From a checkpoint of a small image diffusion model: normuon at rate 0.0066.
Rows from block 6, named by matrix and row number. Rows with one number belong to one neuron. Each number is 500 + 50 x the weight over its row's rms, rounded and kept within 0 to 999. All counts start at 0. Numbers have three digits each.
# fc1: MLP up (model.blocks.6.mlp.fc1.weight, 576x192), inputs 48-95
# fc2: MLP down (model.blocks.6.mlp.fc2.weight, 192x576, transposed), outputs 48-95
fc1.197:508483494527541584475415474516503522587558444523481499578549338495610566492497434583443456485400533476406483474400420529541462493474472435629474
fc2.197:573476433419413374527523506461550528472550449512464451478463491518529536539518549544535482510439479517638597430504506479447593491518403489448567
fc1.198:479489428555521519428486540431441444475558517426562599536535468550528387496529492519656553501563507566540466449518376521499534454522446478475509
fc2.198:488491504452476393513395531500400519552578513580369488520575462491509502477476504421469546553612514510436480447541520525416552508448502487507514
fc1.199:488502517577504455501592520474473466398390487563529455490525488507527515468356537522522402549606555518449515498524460459459522582476517477468431
fc2.199:484429480511518468501596485524619532524506406523517358473469491530539508477488436459571499514573496484463402418502519579475542565559505531478405
fc1.200:499575548534485480538474483490437497541502490519468502537619501421520531568505518497531561525522473521498441557486440449491471546499559504534455
fc2.200:520581522492448548506545520469483514501536524508452474463524536503545479485570525530479491567463497511516470546635455496474529422536575496494530
fc1.201:517437488596540532533533492507464502510473463485465448437499534484568485450535465504523473489453549477490533438502527457509520516461536489441447
fc2.201:534473515450459511569439540561471511501511483502553550542506528503571440491504444515571516435467483540443592562490533588536520474473449514522600
fc1.202:573437539423443521542576417473450477436530517533502465567508465545505495487495431568495460509396429514419554475529492474559456498500471493524508
fc2.202:574550513544534543496441538586465505502503439526592485424517517541567505460504512397497416465440542479593386394502507551460569500585447505592432
fc1.203:446419399620513457530427601494594435420459438491551530499469413607520551488499593587530466472457569483526483569461528502394559488544445472482541
fc2.203:478500488569461340516385549567573556502446473476474664424541501589512519490590399584501521503532483482475448533445497497431470506540510470493361
fc1.204:587564496451357509497443479501595566563558523481447505455615467460519534543487475483451542479459535487505486537505417473477448419477418612551485
fc2.204:500517495536420453424527562421543533522517423528490499434532569459522475554495493473457580543481453489495485557525542530576393579450517504398498
fc1.205:491486447551518525517547463520499415471559491457552549545522588548522551472527551498394491472451588496519499582509512474477564506428541427410509
fc2.205:513534597385550480510565525541404495465514496490406444530512474570504496432451494439538432525440490482448543574442538395513528476462452501569417
fc1.206:372513496438535444521511459486660459524422425532515464551474502588510557535384480509498451568520530509447474477544534410489500516502521571415363
fc2.206:396590454520475533489505502563516410470492535443513500553530432435467480518518468538532545526584482481488496506600529519552452408548524491462590
fc1.207:507556523535446466445496479453434521498520486482528438447456547522498477503558451467619507516500575537536518515501480440425494538432486667485438
fc2.207:439511535505470531448495592494519576495451524532482531460479495487490472509419478509521529462569586535458461537499467516506515531617610385472508
fc1.208:602499454561480538416514555558432479470478492552474538455397594549486422479541469468472405536468544574530540546466454514491544441474581521503524
fc2.208:560464438442483412492544432582525499524411536413484458500362548525522448525511495587626501481404500534452451441491535399502493516553422464554512
fc1.209:530522529536536459670487500484515433492555445421506452439370498522480391515541407492514532441480416466550431425434451454567483467483557534421515
fc2.209:570496493550492524477554466497506430495587504564437511439467509552524471508515490497492475420553486473465482452414560476564555505486485566498486
fc1.210:439432496485462476478487556494439461462450503513451484465489548471537530523580446528551431621510523561530475484470491487439449492439515505475446
fc2.210:501563448457407500442465577498548529445528451476481553512480498517602461558528453486485524434425518510473599498465509533563525537525479414504490
fc1.211:556513331531593532498541504417493447502476517562515471450510484493469526428551474488457540514548416483498489449510469561459429489403675478468500
fc2.211:469497479372533503506501497583500484479504467403476557464468525401513550454612535540548480571590449483475530433451457604499503493425479547504546
fc1.212:462454476610552498515603447597522477471578555420404531593474575474614492609488399521574446508491494460524554555397407499505464576592507449515479
fc2.212:475546460348438452478610529529482501520482572491558549515457504484502438483697521521423452490453499504529535533530548486502489413462423499474478
fc1.213:543463475527426463486534491445498449450585534515540485546459483530471491502562521549403474426600492509490441567558496397454544383430466426480498
fc2.213:559505456517514503479450521479450482471446573504437557393407519514439545539499473374506534510580443454436572546550538480450667634495467485520498
fc1.214:438516362457465535478392491502442361426427470548443468541538499515492472526555524488429507551473490498487501467458503530502563518395522481520511
fc2.214:560472462451495506526636457494398593509475588506443444567569513524458511500364483493492548577444523498549555463499583510480537606503535556460444
fc1.215:551444523490581576515536636570508507469534508533449495464466503424496518532492514446572498506572535474576552481491606487591467547543641531544566
fc2.215:520476469542410516474427569506498479511471584490490517483476498463452513539636555476398503488556507526563475396495426485489408464498481511494408
fc1.216:373522500472575504482384504485485491485480503565436557569457534432541508600491506534491472476520592491561458473492583518511436572400503444550542
fc2.216:453504533579532522502400497527442440520484537384568497475553469483589506486557522521473480516519514470455546472429350533517475503464444503499429
fc1.217:526516489442471468520514523513544523497507563493486536510513584509460452409436488456551415481482490513479431511448391490509520512418461504403477
fc2.217:458499463536640510517456469470405542485454509443512476557461529522524479500429490519589551552518512479512612553481515536451580381429434580511503
fc1.218:459503522491518471465498568502426401514490473524433582438497441489488491548488389452461518526544662591536576553487438517460485502467463492410483
fc2.218:534603557563533473478450483544687506555498498392553589482576545417479449526591465436528440481534517463554455493478553455613591452517424497529492
fc1.219:486532411536481598496521528455516500429437539490497475394547573556506473528543508465479471508438509514583482512481400552431420429473469534330509
fc2.219:551491356505482455512512494456431527503456573517491577507507514520519497503499551466596564476467497523455435502511561501490463587548511465527445
fc1.220:486406492493546536333498535473530451550441492561470521491521442466540501547582470473453494429509565581429503440528439429429536510536502501441403
fc2.220:549569494497469429531491567523536512623517454444489477533546455462484497593412453424530492583500591516529501481449569532559520487473587508492501
fc1.221:465412442493542517540542517490588508479561612448430602523515526496441562520446411488560471597556599479517508544458441512447570487562493475457483
fc2.221:567614469538513479553518417438514472479489517491605479482441519441404549489616538542542470465560494559510389505503508532455481485515497533542574
fc1.222:567473551517589562500481459473520476458510566584540469534534428531445616474509534550475521483586488434440465412466476382585531531487565439599546
fc2.222:464546435527545404499478484595458491456588526437459489409544492595409459518423437529480534497425482438502606507526484520417602576560480472465429
fc1.223:520593498412510468454634498475557475466526578491451467529544449497458532447403512405556577471458396478465572628495520360480517476525520525455485
fc2.223:506436543578467453532491510562449462498476482496517586539515539432430551460585486592575470470527492551526518551539458571440494468443495517512512
fc1.224:563435490502512408500510447493459498430541477491499514451585591528507449463540472474448418538426457484515516475532563446439613532477572537570539
fc2.224:478534502521490475474536578407435487605530417492495438447528368562503519561502608531478548475513454533484584559510514558539438584527475533501523
fc1.225:453488466497493507494466540559556515460574493403516466521438531505512505438473557485542430398498503555511455547434518530462496582530542471508491
fc2.225:493422517502526559502452568489409573478483488530531512459428489504570461510453592519480434489478502554485425585452486581650514483588547449427567
fc1.226:523574434511563505494462455595490436451405489432505559560522438525526469441448451522521484496557488491486513506493479474438613516505527494525529
fc2.226:450504582531450519486439525573521455494470525560482501506489549581587441601562462491409496420464483479497549468505517518490504533528541511472569
fc1.227:574473515468437441451541415457631395498537519465487469530530509521508526509493528446496496469473532491484571467410518457509514511441473477540540
fc2.227:528427425483490485479518531375514426461476553488496457518486485522428605502413544538507497546470463544525493447587445506527511554360544494446485
fc1.228:554470544572530615527499556529429444542585555573472618518508453465572483478555519456497531514525543446560482529556564505526560591517559562577515
fc2.228:536494521570480397466559376477474370505510506545459424447515527524605518473480464606497427506527488440441498517540510444463580539491454503517463
fc1.229:503498453492499559528486468473459482545502469532506502519529527476530512522595516536429605550537519493559516490522465463497539449521636480467441
fc2.229:527486494555539481529478412453521514507439572456565478498491525417386498476556520497493498480625492470528417482493499443553513444441507561571555
fc1.230:559503432463483463519553361457471529609468496538576442528482537520489499517556403495526460436525418458463449389500641395509496503479528532542462
fc2.230:550486423660512491505536512547517503473491565506487479517551449482470496384587463437542508580514514514485566572494463475382529463465564518551536
fc1.231:444521428534519574442525414480443487660534568489506554495516534519484510503503520473491525493442464473513506525540475556519541495477436407470561
fc2.231:467446511470541404486610370576409527576465546526446486452484524502456526458366500521422508532454506435425595508491544443540517493392461462486494
fc1.232:512461577528391602489573423460551471482563454516388506537500488518515436500481448609519414493546568444498493515535510408550536544521453504602535
fc2.232:549519534506484521521426483527564538537599515431455535547444533477478490502559547500521574576589473469464373464471520544485510539453445479450580
fc1.233:525482451519439588512486500524520442589464452559491518497456426541492481388464567617558539486396530481505559423478526539581533577457476553586543
fc2.233:578507506555423477487537571450483517508538499441489520523370499528437522459606532526486546472460525444441454500542573438497488455504515479495518
fc1.234:520592475522489497483543471383496491432470530452493438532450554468501546524457423491538610487528510572404500433509548495457521462374552550556500
fc2.234:529407483496482410505559471544550528505484554476487575537615447597516526459595450490497511492476425545476450500539506584482502454488543512443415
fc1.235:503457530565525447510396485507559499497361465448465506514377498504558503493453354599490552579469492496415433459440489401558477487474481560559469
fc2.235:413470451543496510459444461422407433456601493507488471439531539520501488453563500459482546502449460462524447505447567521585473422477552397406467
fc1.236:549472501509529503519558471548463435510459480571481533535559532468479568474466499574512458494519418541545431604481505491495502518536495533541518
fc2.236:470483484510482472511564565533581532466559437549407456498594586518423478459494504558588526473588525514387490485456501422472553425538526468467546
fc1.237:511501462508460572532529590522443493594549532510551551481578597494557516471500517534546481528517516471497570415530416471527581476499549510403538
fc2.237:519488432450576486514530352471505548629561505376526510441507448474525470402412471526646532470429470519502515561461488497592577425486502483520534
fc1.238:520478487500537469519444524506451381396516496453550470588495587450482544558533579622493441501456505478522577472467454511458515544494541537422517
fc2.238:433570457482486487474421494468487539423512523548468605537425603432453523523486583511465476532429480558529423440490533377440540515482472511527517
fc1.239:526559529515551481498536538555512487406577537420556554575564521491574557444569465472539432440502420544488506536488504488513513499495372535415478
fc2.239:491527485505615438497462495430413427472472476427490518500524552367385433507552440599531523437556500549555444374540504526493504404522413522557449
fc1.240:521507486490564509580553451479544625411516575545460400482574514509494516469479476536423511423602503566491472465513453559515564488445473557471483
fc2.240:454445567460454483579505593539442465545432523474525505488520456483468508576496457500453407548516503493519451511458532548591511476410577517407522
fc1.241:471508495541594420397464570570528583463530465473497537518469483545520477524525502386568534573448507444526527398514500516488554499488486541461483
fc2.241:512511525511485497515494478434516566471498481474428446549460432508460497433521457585491522456521520499526505448555537390481526545526463518493527
fc1.242:531464448515462548467541520419515510509531533467436503497481501420504506545418463483565507565561490509451540437502447517477540507493426453518517
fc2.242:532490475485574512479405521532494550476445452522444549513480518518461475468516462477486497544486515571436507475503510481560560456484435520502564
fc1.243:436457473421503577517496495533518442461427497521470527473506531499448353490463391577495468531572512448529533471511501451599466560471459575603535
fc2.243:601514556449636543511509456471511572451384444553485515544501489518498492458369495448489443519599523501528426434534554555465448507457497518525440
fc1.244:597458507501435508559454509585490648427506494429487585557491559504517513466511499512515514548501548504439473472457572560498528559535490564504458
fc2.244:550526469559530587528514425509527554504597476534567526561446600470577539421480469545542471466464443520480439503487402510511500501530441496449447
fc1.245:539453464535552436499536538521442494494549511524373500520374515502501379557499656490516490566537477432341464487445541542525562531578524494488503
fc2.245:532512527498562473491522450389507598483418495580556540517452454581563499537506631554437507456517468470510579528517500447469409475568567473519553
fc1.246:604485411585465496552534535422464480389435555492507471521552508546414475556446415459485444455526540515541497517416377408490509558449560545443467
fc2.246:490508458473442493490518498484557578387489488620527538436458476562573478549518553462488488498492453525520401579589526525626518519452493414505578
fc1.247:496500421560521507401452456544512575525494558533389464564447490530579426451497557522500468536517394489478451543459499538473537484387500528543393
fc2.247:480440523512491500506491537615494575445515455528535569505533491501514449380432561612320473474459478529478576528505504459497511441430523560363530
fc1.248:581544475524465450505447537506538469499502494543627507459367518357489458441577565450459478520511484592482438398451442548584441630464525359456558
fc2.248:507568556495447428510427424599541524502433483472502477458592554383452538489604486404471485498524575520518510513472550503530470489476420474468561
fc1.249:447606501569502430520584532465476551494504439360521526469444494446491482512521429444446573478545455434406506453527486522530542542482503482473587
fc2.249:417460470507499585515443565488531511445510513458451532512469483500527569470493585384528490478486485485461504505490513545514514500432488585474502
fc1.250:573544499488451457529503509493531479444487449457489498502521514434404463415429439527494496472561540528514490521480552454477556604467567508523470
fc2.250:618565445439549505473452535551478465437486527483536575539439438411574469436547482441510541514556552321489481499479465535471489461516487437460566
fc1.251:520509453428480559560514490530495534626512516566421537450523497475548468439466572525541503611437513525497481465489452419551461424460563567436466
fc2.251:497613436529472527490502459602436498435513523381441413524521547407487541548503479583470502526408540504381490526542528448487430458577492505569474
fc1.252:484585486448452504503495480510517531473556446452530529505545490529567477453481482560504500538479546435475495548569477506494494474452464479438460
fc2.252:477444563511452536436500404481487536465539520526495433541592537432514452498551530530426509526578470584493424534553505472496547496501510453586589
fc1.253:355525466542499486530410638492459509542432528468445431608523452422572607572538444541435553497538558470524421520489480568488429378493518530521522
fc2.253:374493550510512517482384626519519493544436536422500549607444549419534559549508409482433490457517425428520542444456439543568406479550500415501473
fc1.254:431499541633449589492537476436421559479474493523567498557451447538468532500508484463517455508475552577343491493486473606455444656524485522519509
fc2.254:389499495463528577489581505550526459573439503447532438477489507490582477462479508473508449574518468433545588488416413501478583494427452478449451
fc1.255:459594475427523401469449536553485516516514494440597420542491510490542559381462500517512542519508529479560501417414515418536441460470582558592555
fc2.255:468455478514487474527400527579550496558477467509557498501406521524509554474581475480553518530492484433537451454428523575452428468493553568487463
fc1.256:537477537507464467451468522554480601550506562471514478519485591487406452478442484564555438575534602527467560485484527532535515459557462480501419
fc2.256:450413548514488510509468532567597377533464494562455504536458578506486481466562452563474537409528563496458479436551513503418457567514506483508605