{
  "model": "image diffusion model",
  "dataset": "capsule endoscopy frames (Kvasir-Capsule)",
  "train_examples": 42238,
  "image_size": 32,
  "horizontal_flip": true,
  "conditioning": "none",
  "arch": "dit",
  "objective": "v",
  "cond_dim": 256,
  "norm": "layernorm",
  "hidden_act": "quick_gelu",
  "mlp_ratio": 3,
  "head_dim": 64,
  "fused_qkv": false,
  "qk_norm": true,
  "inner_norm": false,
  "patch_size": [2, 2],
  "layers": 10,
  "width": 192,
  "positions": "learned",
  "optimizer": "normuon",
  "muon_scale": "match_rms_adamw",
  "learning_rate": 0.0066,
  "momentum": 0.95,
  "nesterov": false,
  "orthogonalizer": "newton_schulz_5",
  "adamw_lr_other_params": 0.0014,
  "adaptive_grad_clip": 0.1,
  "cautious_weight_decay": true,
  "max_steps": 17000,
  "batch_size": 192,
  "epochs": 77.3,
  "lr_schedule": "wsd",
  "decay_fraction": 0.3,
  "final_lr_fraction": 0.05,
  "warmup_steps": 510,
  "weight_decay": 0.01,
  "adamw_weight_decay_other_params": 0.01
}
Rows from block 3 of a small image diffusion model, named by matrix and row number. Rows with one number belong to one neuron. Each number is 500 + 25 x the weight over its row's rms, rounded and kept within 0 to 999. All counts start at 0. Numbers have three digits each.
After each neuron's rows are labels from the 100 images, of 14976 (inputs lightly noised), where the neuron reaches its highest value: "top examples" is what is common among them. Only what is clearly more common there than usual is listed. The data: capsule endoscopy frames (Kvasir-Capsule). In brackets: how many of the 100.
# fc1: MLP up (model.blocks.3.mlp.fc1.weight, 576x192), inputs 96-191
# fc2: MLP down (model.blocks.3.mlp.fc2.weight, 192x576, transposed), outputs 96-191

fc1.210:511465454507480482452512473470506524510454462524506517493480491508466507564481471484524496496538510491495459536467453510468495546471555500525514516534514499558524521528523475512496513487490476478492530501534499512481498528440495485544492540516488472503490488509486502464497492504481501478
fc2.210:508460478523512508498480486509488517513539529527500512503495521481498489483488534519474512548494498486531473532539452492467527526484500505503519524472470453478516489510512557481517495470487501451508492529523493481534504510496463520503499549502512501540539503521482524509505465530565467496
top examples: finding: ulcer (30)

fc1.478:503533469502470496515527535486517439547539468491518478491499496516559477539522493515481488526539506471499513542480484479485504485508477502506516496511472517457483496472517486519512475551509538502519525504521470462502521539509502510482505508490471521474500484471520478494481507516461492482
fc2.478:499495502516540417515490488487487494501495489493522521515482494489500493546517463492501508455577511484471489561528481500497520513469519477504492518535479529500530527472474472462524491492476523516562505537511493516518527538503482513498488501517469484545483496513515494538481507504527496503
top examples: finding: blood fresh (34)

fc1.96:519468486516501602513455505513496502523502494479463496497517511506503455492509499491492546531516458493491510489511515398485505513515449521423501500505503487466498503482510499498504435521491520515491489498499513474498491489488532505513517546400509489463478502496495530516476521501511499465
fc2.96:530503488476518545493486474517518501509535513494508501505507509513509532502482466517485541481490495509507471500492530550515479506524499550560465505500485508544490502497503497457511558514479473456517511461548500495471541541490538515508510501562515484473477509535518483474488478507477557490
top examples: finding: foreign body (26)

fc1.481:476482499464529509463510551456479499470472492489556506484485448498498500489498508497505481489522506530484487484493503501503503537487475505512467467512498477471489472499491528489528489506469490527494457450503494510501493472507475529517503478486468518492542527502501497452474531504496454501
fc2.481:533471447485514463449512528426455477530466505518510484470487505524481511511534495518478440533532485524442513496454509492501516496502489497504501495512534474521453508478493514483516477502567457484490506507509488482478492490503506495502492490543486524478488524510486531502495477500508530493
top examples: finding: reduced mucosal view (35); finding: ileocecal valve (27)

fc1.327:505501521505469511508481498520486517554464504455505514542515509491547540557515476521513495503487516460492543446479516486473500524504467500511493503461481517473539504456446531511482511523478475514446507472496533502530491500491536517486497489512498482495485458502539504503515540488453489536
fc2.327:505500474506502478494506477482507542512519524470501514514508499499510491449504489487507498477505486576524547529503512523483518472488507523490513519519436485504478491543443500536509503481457519449520497497489520495525513532493476466506500486493504516471484476486508533463477480508495530495
top examples: finding: pylorus (33)

fc1.555:495495522495490499491497515515494527472474508509498526499517504527496495546537494497528499497483502432493511511607485510509501464557448519490487484571471517476473486488474494488495484499542461504469458490487460484489512501519504521511488450507541481465507480480479534511513529483510495500
fc2.555:509513529477452493462509494480475510496568518516519520490504512466502515461504553483463507523501485513508511522521454488507460517503498496520519500507584449438479523489489486519490516477439476478494507540560503473520514467516497521488482510497539506523484524508507498465495525458500484502
top examples: finding: ulcer (44)

fc1.279:499491534472470520488480513490501479509480507469504492491491532553478500527527465583524511520537498516499476457496511504479503474465472483457518496472506511518553485505475454482505519503539506524434491484425483542536505503527530468555466492504484532483500502504479505503488482505480498457
fc2.279:496477521501500498534500539490569495502543503493510506486508471467502479501507472509528490524513490513430494469504544504474464451482506501526509547481497493490472455466517489524557505469492493477493504554554557454504481501524487522556508508520460505506485485515489513511521491526524488430
top examples: finding: ileocecal valve (28)

fc1.544:493480472546467509524423509502475486491494501502569506482539492477517498514515533508443498492476491489481509519527511502498494486496533491481518454519512523510503501500512502558502468518487467500500528496519522524477482506516464503559564477498505483511499484488473488443518464495525479474
fc2.544:491503506461520530503468497480495478462521510522527505514507521481507486448496497498485486521527487476508497505510528499515517540497511503501529494522506472482514536527534502529470519463460504499522512572472523504478501487446474498455508515492535500447513474451506516450482511463507488475
top examples: finding: ileocecal valve (27)

fc1.447:515491504460516492510490460514486516535495509473514504481494503483488463448528461473537497479511495465492520524544509483517495463494481504500475482532474549523566476531468483497494472472507480459463496541485506476529528540507491505534518534501491501493539511535476476516505443497452450516
fc2.447:499520517499508501533484482443508493528497494466483500503525488554512513527518456517485507520483494486507485482484521505505492462537489519507462489509483480498541513480519493480518441518512481479522498515496532514448536554512516529498520505503474520467501490497498519502536448524535493512
top examples: finding: foreign body (25)

fc1.221:489462522474516476502488514524498409514514492482477491504502454483520481495477480515494488510501490505534494500543492503495498494485488484498493510480506438501483502479485503507552529546511471491522503473517494486498531514510484470525487514501511493492529512459473443501497513463514510485
fc2.221:514479527536518522526493511489480539487508492507471498487550478515484505482504544484528490504501515563524508481498545494525494463503504501501510515488516487472507530519465486541525491541533528474543515511447514497476486557481530510503527525497510557433421509542506492538499498453482479496
top examples: finding: blood fresh (28)

fc1.454:499439516420513510482497499472499491521507485512486489468473506469507511517539509456478517462515523488536492496538475502464496481488527487507476483479481502493479495471443493498464499475538477500475473479470491511482505502536503519506447537508452470479451464511469493497525520495534532491
fc2.454:489460520511543537501451469509487528498484481488504488501531456467459500514473562527505494488500481471507501498490441498512490491501486493506487453460482520530509510533467504493515476486466494520509502476509520511524519517546507543503521516479466495472492518494506501558560496470512538519
top examples: finding: reduced mucosal view (38); finding: ileocecal valve (35)

fc1.300:490527491461498489518557523491472529489478507501459494467547519537517534507487494519517501515481531487546516525509537499497509470482354492530479524508522510468491471548500515491515494477467505488445543513484457453507524519482478497502489529491495479469508499536493467517520488476470493516
fc2.300:495523510501512470522472469496508526509497483507442512512481496516459448504475432530511523529468495498511483496500480510509419497514480499470476556477519483500469491476520493494515496511505500488477505514502476512454512531516530534496500484502487520521500546484511466527491489479550510470
top examples: finding: foreign body (27)

fc1.97:499497479450474485490484448491464526525443506514511522503510484479487543529502489491532516474516473492512503486501490520479496504518500475515547521544499523429506522475525510487465473477536495480510488512470524506516498509481521481503501499523493484516521508560461439528495517443543478498
fc2.97:501531562558445487469507504480522443496517482496509532525486500535500498482483501491499518480512507447481520451494485512559486490530511502477522503484500516466478553482506482507505464470513483468507497472510502507491492500534525532514523497517473531481484537449511480527485483520440467555
top examples: finding: reduced mucosal view (30)

fc1.281:508444513478528517536474458513495483534495519489521471510464513501507455489506507499514496485549499502479529525545447500508495485455523499477507503494493498495515484532507505556499505507484522539481483501432558511502497495451521468518503496510496521529495498476502506507487467483436539479
fc2.281:535463486508519499448509480490561491532448514511502446522464506508503494533483501487509522510521443505505545529474496516485529504483494498456475489499469489509508494474494551499509482492525500520455500523520471456502513469499490522472437523514476489497551465512515476509487503498530555542
top examples: finding: pylorus (37)

fc1.345:544474492442477521417538499513494544532516483473491466546485493493519490511502519496531490480538521506523547520483529512427492484532485549512521511483517434470508490505502502507494540499489522485479501491496502551505508476479527486481514511511498513483505521511529457495501512490541498519
fc2.345:514499504516518484462511542498490459509479521515495481503493460508520485470479488489517527497554529446533528505483485469460443465515483466505485531517533516500513453480495500560510495493511484508481506487507514478514499514522495514496526543481501512488570488523520494508488498500506536532
top examples: finding: ileocecal valve (55)

fc1.319:490499509527493513476478477531523551520530500469532498532481512480535504524477512444499495487492503490533520475551517523508501507491543486477491495521484473505489498507504519463503506477505518544447483526513575519515511533479495509529513499514488477487502498453475505485511501497526508472
fc2.319:436479507492489521504492470514478529503507476510530526484521484461493496519480504431531465469505503473508439518464490467505527518475510450550499509491512500517465479479518461500500475489478462485493501490530528511508506502507461496491480519497468529514529521496488512497520494483485493426
top examples: finding: reduced mucosal view (28)

fc1.523:520499469527538498491481472506570483496514472501484539543502473519490508469531505504497486484490509486471472495501503543479493503494492470518507491478525485470497523513550503536484465489467491545485486514494488436518482516489519489479487525484487504496532507546509515492514455496500529487
fc2.523:527480512486487502489484474473486482480486523543552450490513516530502497508503489482499532480499496519514483521501522500510479477447502461533565497517521483476498478496476508461464493458544503489468502531499527436502481491466506489514487500512488530508491488543485508519495508470526518523
top examples: finding: pylorus (47)

fc1.325:486495511521478525489504494506500500478530539539516499484503439515482513481530477490496497507497494474517484490487502518550501498573514487509531505467492525487480499600493524503523504509514499472513488489503519493516501527516483491497519521481454519500512465491502510509422520491516468514
fc2.325:511506539470492469490498541526481511495529552503464481498455434501483505524518523526509490558519503479485530529464463507467526525510500479499522509487493505524486487540503484585447481503498492480514503510477486478472502419487509495501533504492500520519488529491492518501474523551549485517
top examples: finding: ileocecal valve (30)

fc1.294:499496475431518519521515526469497487504450465505530487537512507517502489536474483507495489510453497540513487507504487486496509503535500540483512443485524506445468479503525498485535506478475543481469489492507514488493489499485483514533483525488515488482501495490543512516545501524524476506
fc2.294:504498502498503527498461487511510556517503514474517479490546541501535509537476537471527549542490514531494494539503496469504491526508497518499550457501516510441518490545461465489492529519512513484488501448479515488492473536581500564547521516496489528486464509467523492468512464557475493484
top examples: finding: blood fresh (39)

fc1.95:496503519446529476512553536490497522526498484482487542515558501515495489493457497446532489502498511504536511466516485515515493507516499515492437469566516496552441496562483479529498513533517556479494497499470514509526524515460501500461495517502506504542517495508511497493494492533510485480
fc2.95:509458478514503539476521502537457547538433488480521513483496504466509518476500459506479508558483522537502497521504489531539470495527499512499465490512533544560513487525518469518503473493508521492487495474476497477504510510456486498487509502499505561523514549476491537471542484566477533483
top examples: finding: blood fresh (44)

fc1.336:504505478540511492513508473518512524516530523500516486515502528539527465523458460495531499475517507490528516483574431511486500478502468498500492529511490485492581498514432502490496449514473524513440492525466507524489477521557508460485500538508533481511519504470492497551498535551474528467
fc2.336:512480475523548493518524483497471452475456484526511511495475509549529516450504523509472499481506526514469465460502488489527506450486491503495475535478478504504505465499521508545488506511517510509496505459463456527520490527480481530500524481510536519482494519459500456474497541538507491525
top examples: finding: ileocecal valve (36)

fc1.120:479493565439459504483501484475548495473499454496534491460482516512509528497487522469489516482532488473499513476507490511465504517486487491519525448513519488497512487508508496503508524509496492520490512533448514512472509541550492468521496475496508510505478500467485520536529531534541453499
fc2.120:445531506544532510528481509492472439455499524555485522527500487482505467506497519521505454525515477546467507466524456492487510514490510447542498525487511476497557470509512467496502556515505456532523505483522529505509492514462495522516469448469500480507522471533494540513494518466495452517
top examples: finding: reduced mucosal view (33)

fc1.320:483493472465507466497482494505516505504507519477477497525497505524495460504529470505523456495518527473497499512520471422505502508503518458508514503480498477509498513542497490504503491531492459479516475512512471470534500450495518496471476501442506497470496500515501480484519498478523481485
fc2.320:526542495518483504505497475519553525497488507529457515498532520472505486482580500485537504490465477496521528490530474471505452485518508554546503530495491536484484480512499487484496526467509526497499507463512494492507481471503506496485473529522497507491538523486500498487476497507533463466
top examples: finding: blood fresh (64)

fc1.323:486496478518526518492524521487513495514503474510506506535557495530490495466525514507508503485464513495455467475516517466549497533493501499499542462463489525488481475501494517468466501511509501517535514510512482509467510469487518470479452504495532502500492457513515449526514560524516488458
fc2.323:500490495480526473447496477497526523512475489504509490486472489505437486472492519473535492486448492501520487482497440515461473499485501506499527447566494510471529481456524468505496477542479529526502502466458517518489486509491464498531456459468462521461526470477503538507429479515499513506
top examples: finding: blood fresh (31)

fc1.70:502523548474469480481509512508514458482486493535539492488544485488473464474476484525509508473466531445501494495505499502473516500455468500527473515485513495461422471478489501467529478496455495510501524522546466520541514479519510476493483537503528477487485483512468469474517505500499501545
fc2.70:522487510465508473525529495475489458525521528535467503469461490492480509472526457516479492485477510467481492459463539502501476526507515483488520473473493511482478497514549505502472527474522476505518495455447452461481495528538489500510475492480494470485503525469504471530510491506486471520
top examples: finding: foreign body (36)

fc1.262:516505502476518501519525494508518383471506481531560520532490486495507507477457521494498509508519483470498509505510490500460503509512489511490539491484536510509504497481520533488506534509492526523529519514473572504555484503540519472501513493511491482490481487488505513469493540489450517479
fc2.262:516479444556556502458507501529518564508469519513522491510490489493467512539508482548549524503507469512542527514503505501469493444531496533479528543527472452475521535530512477503496539548521505520471480490488509498518492494433480504491485493507499517535457489541490515467472468533533518502
top examples: finding: blood fresh (43); finding: pylorus (29)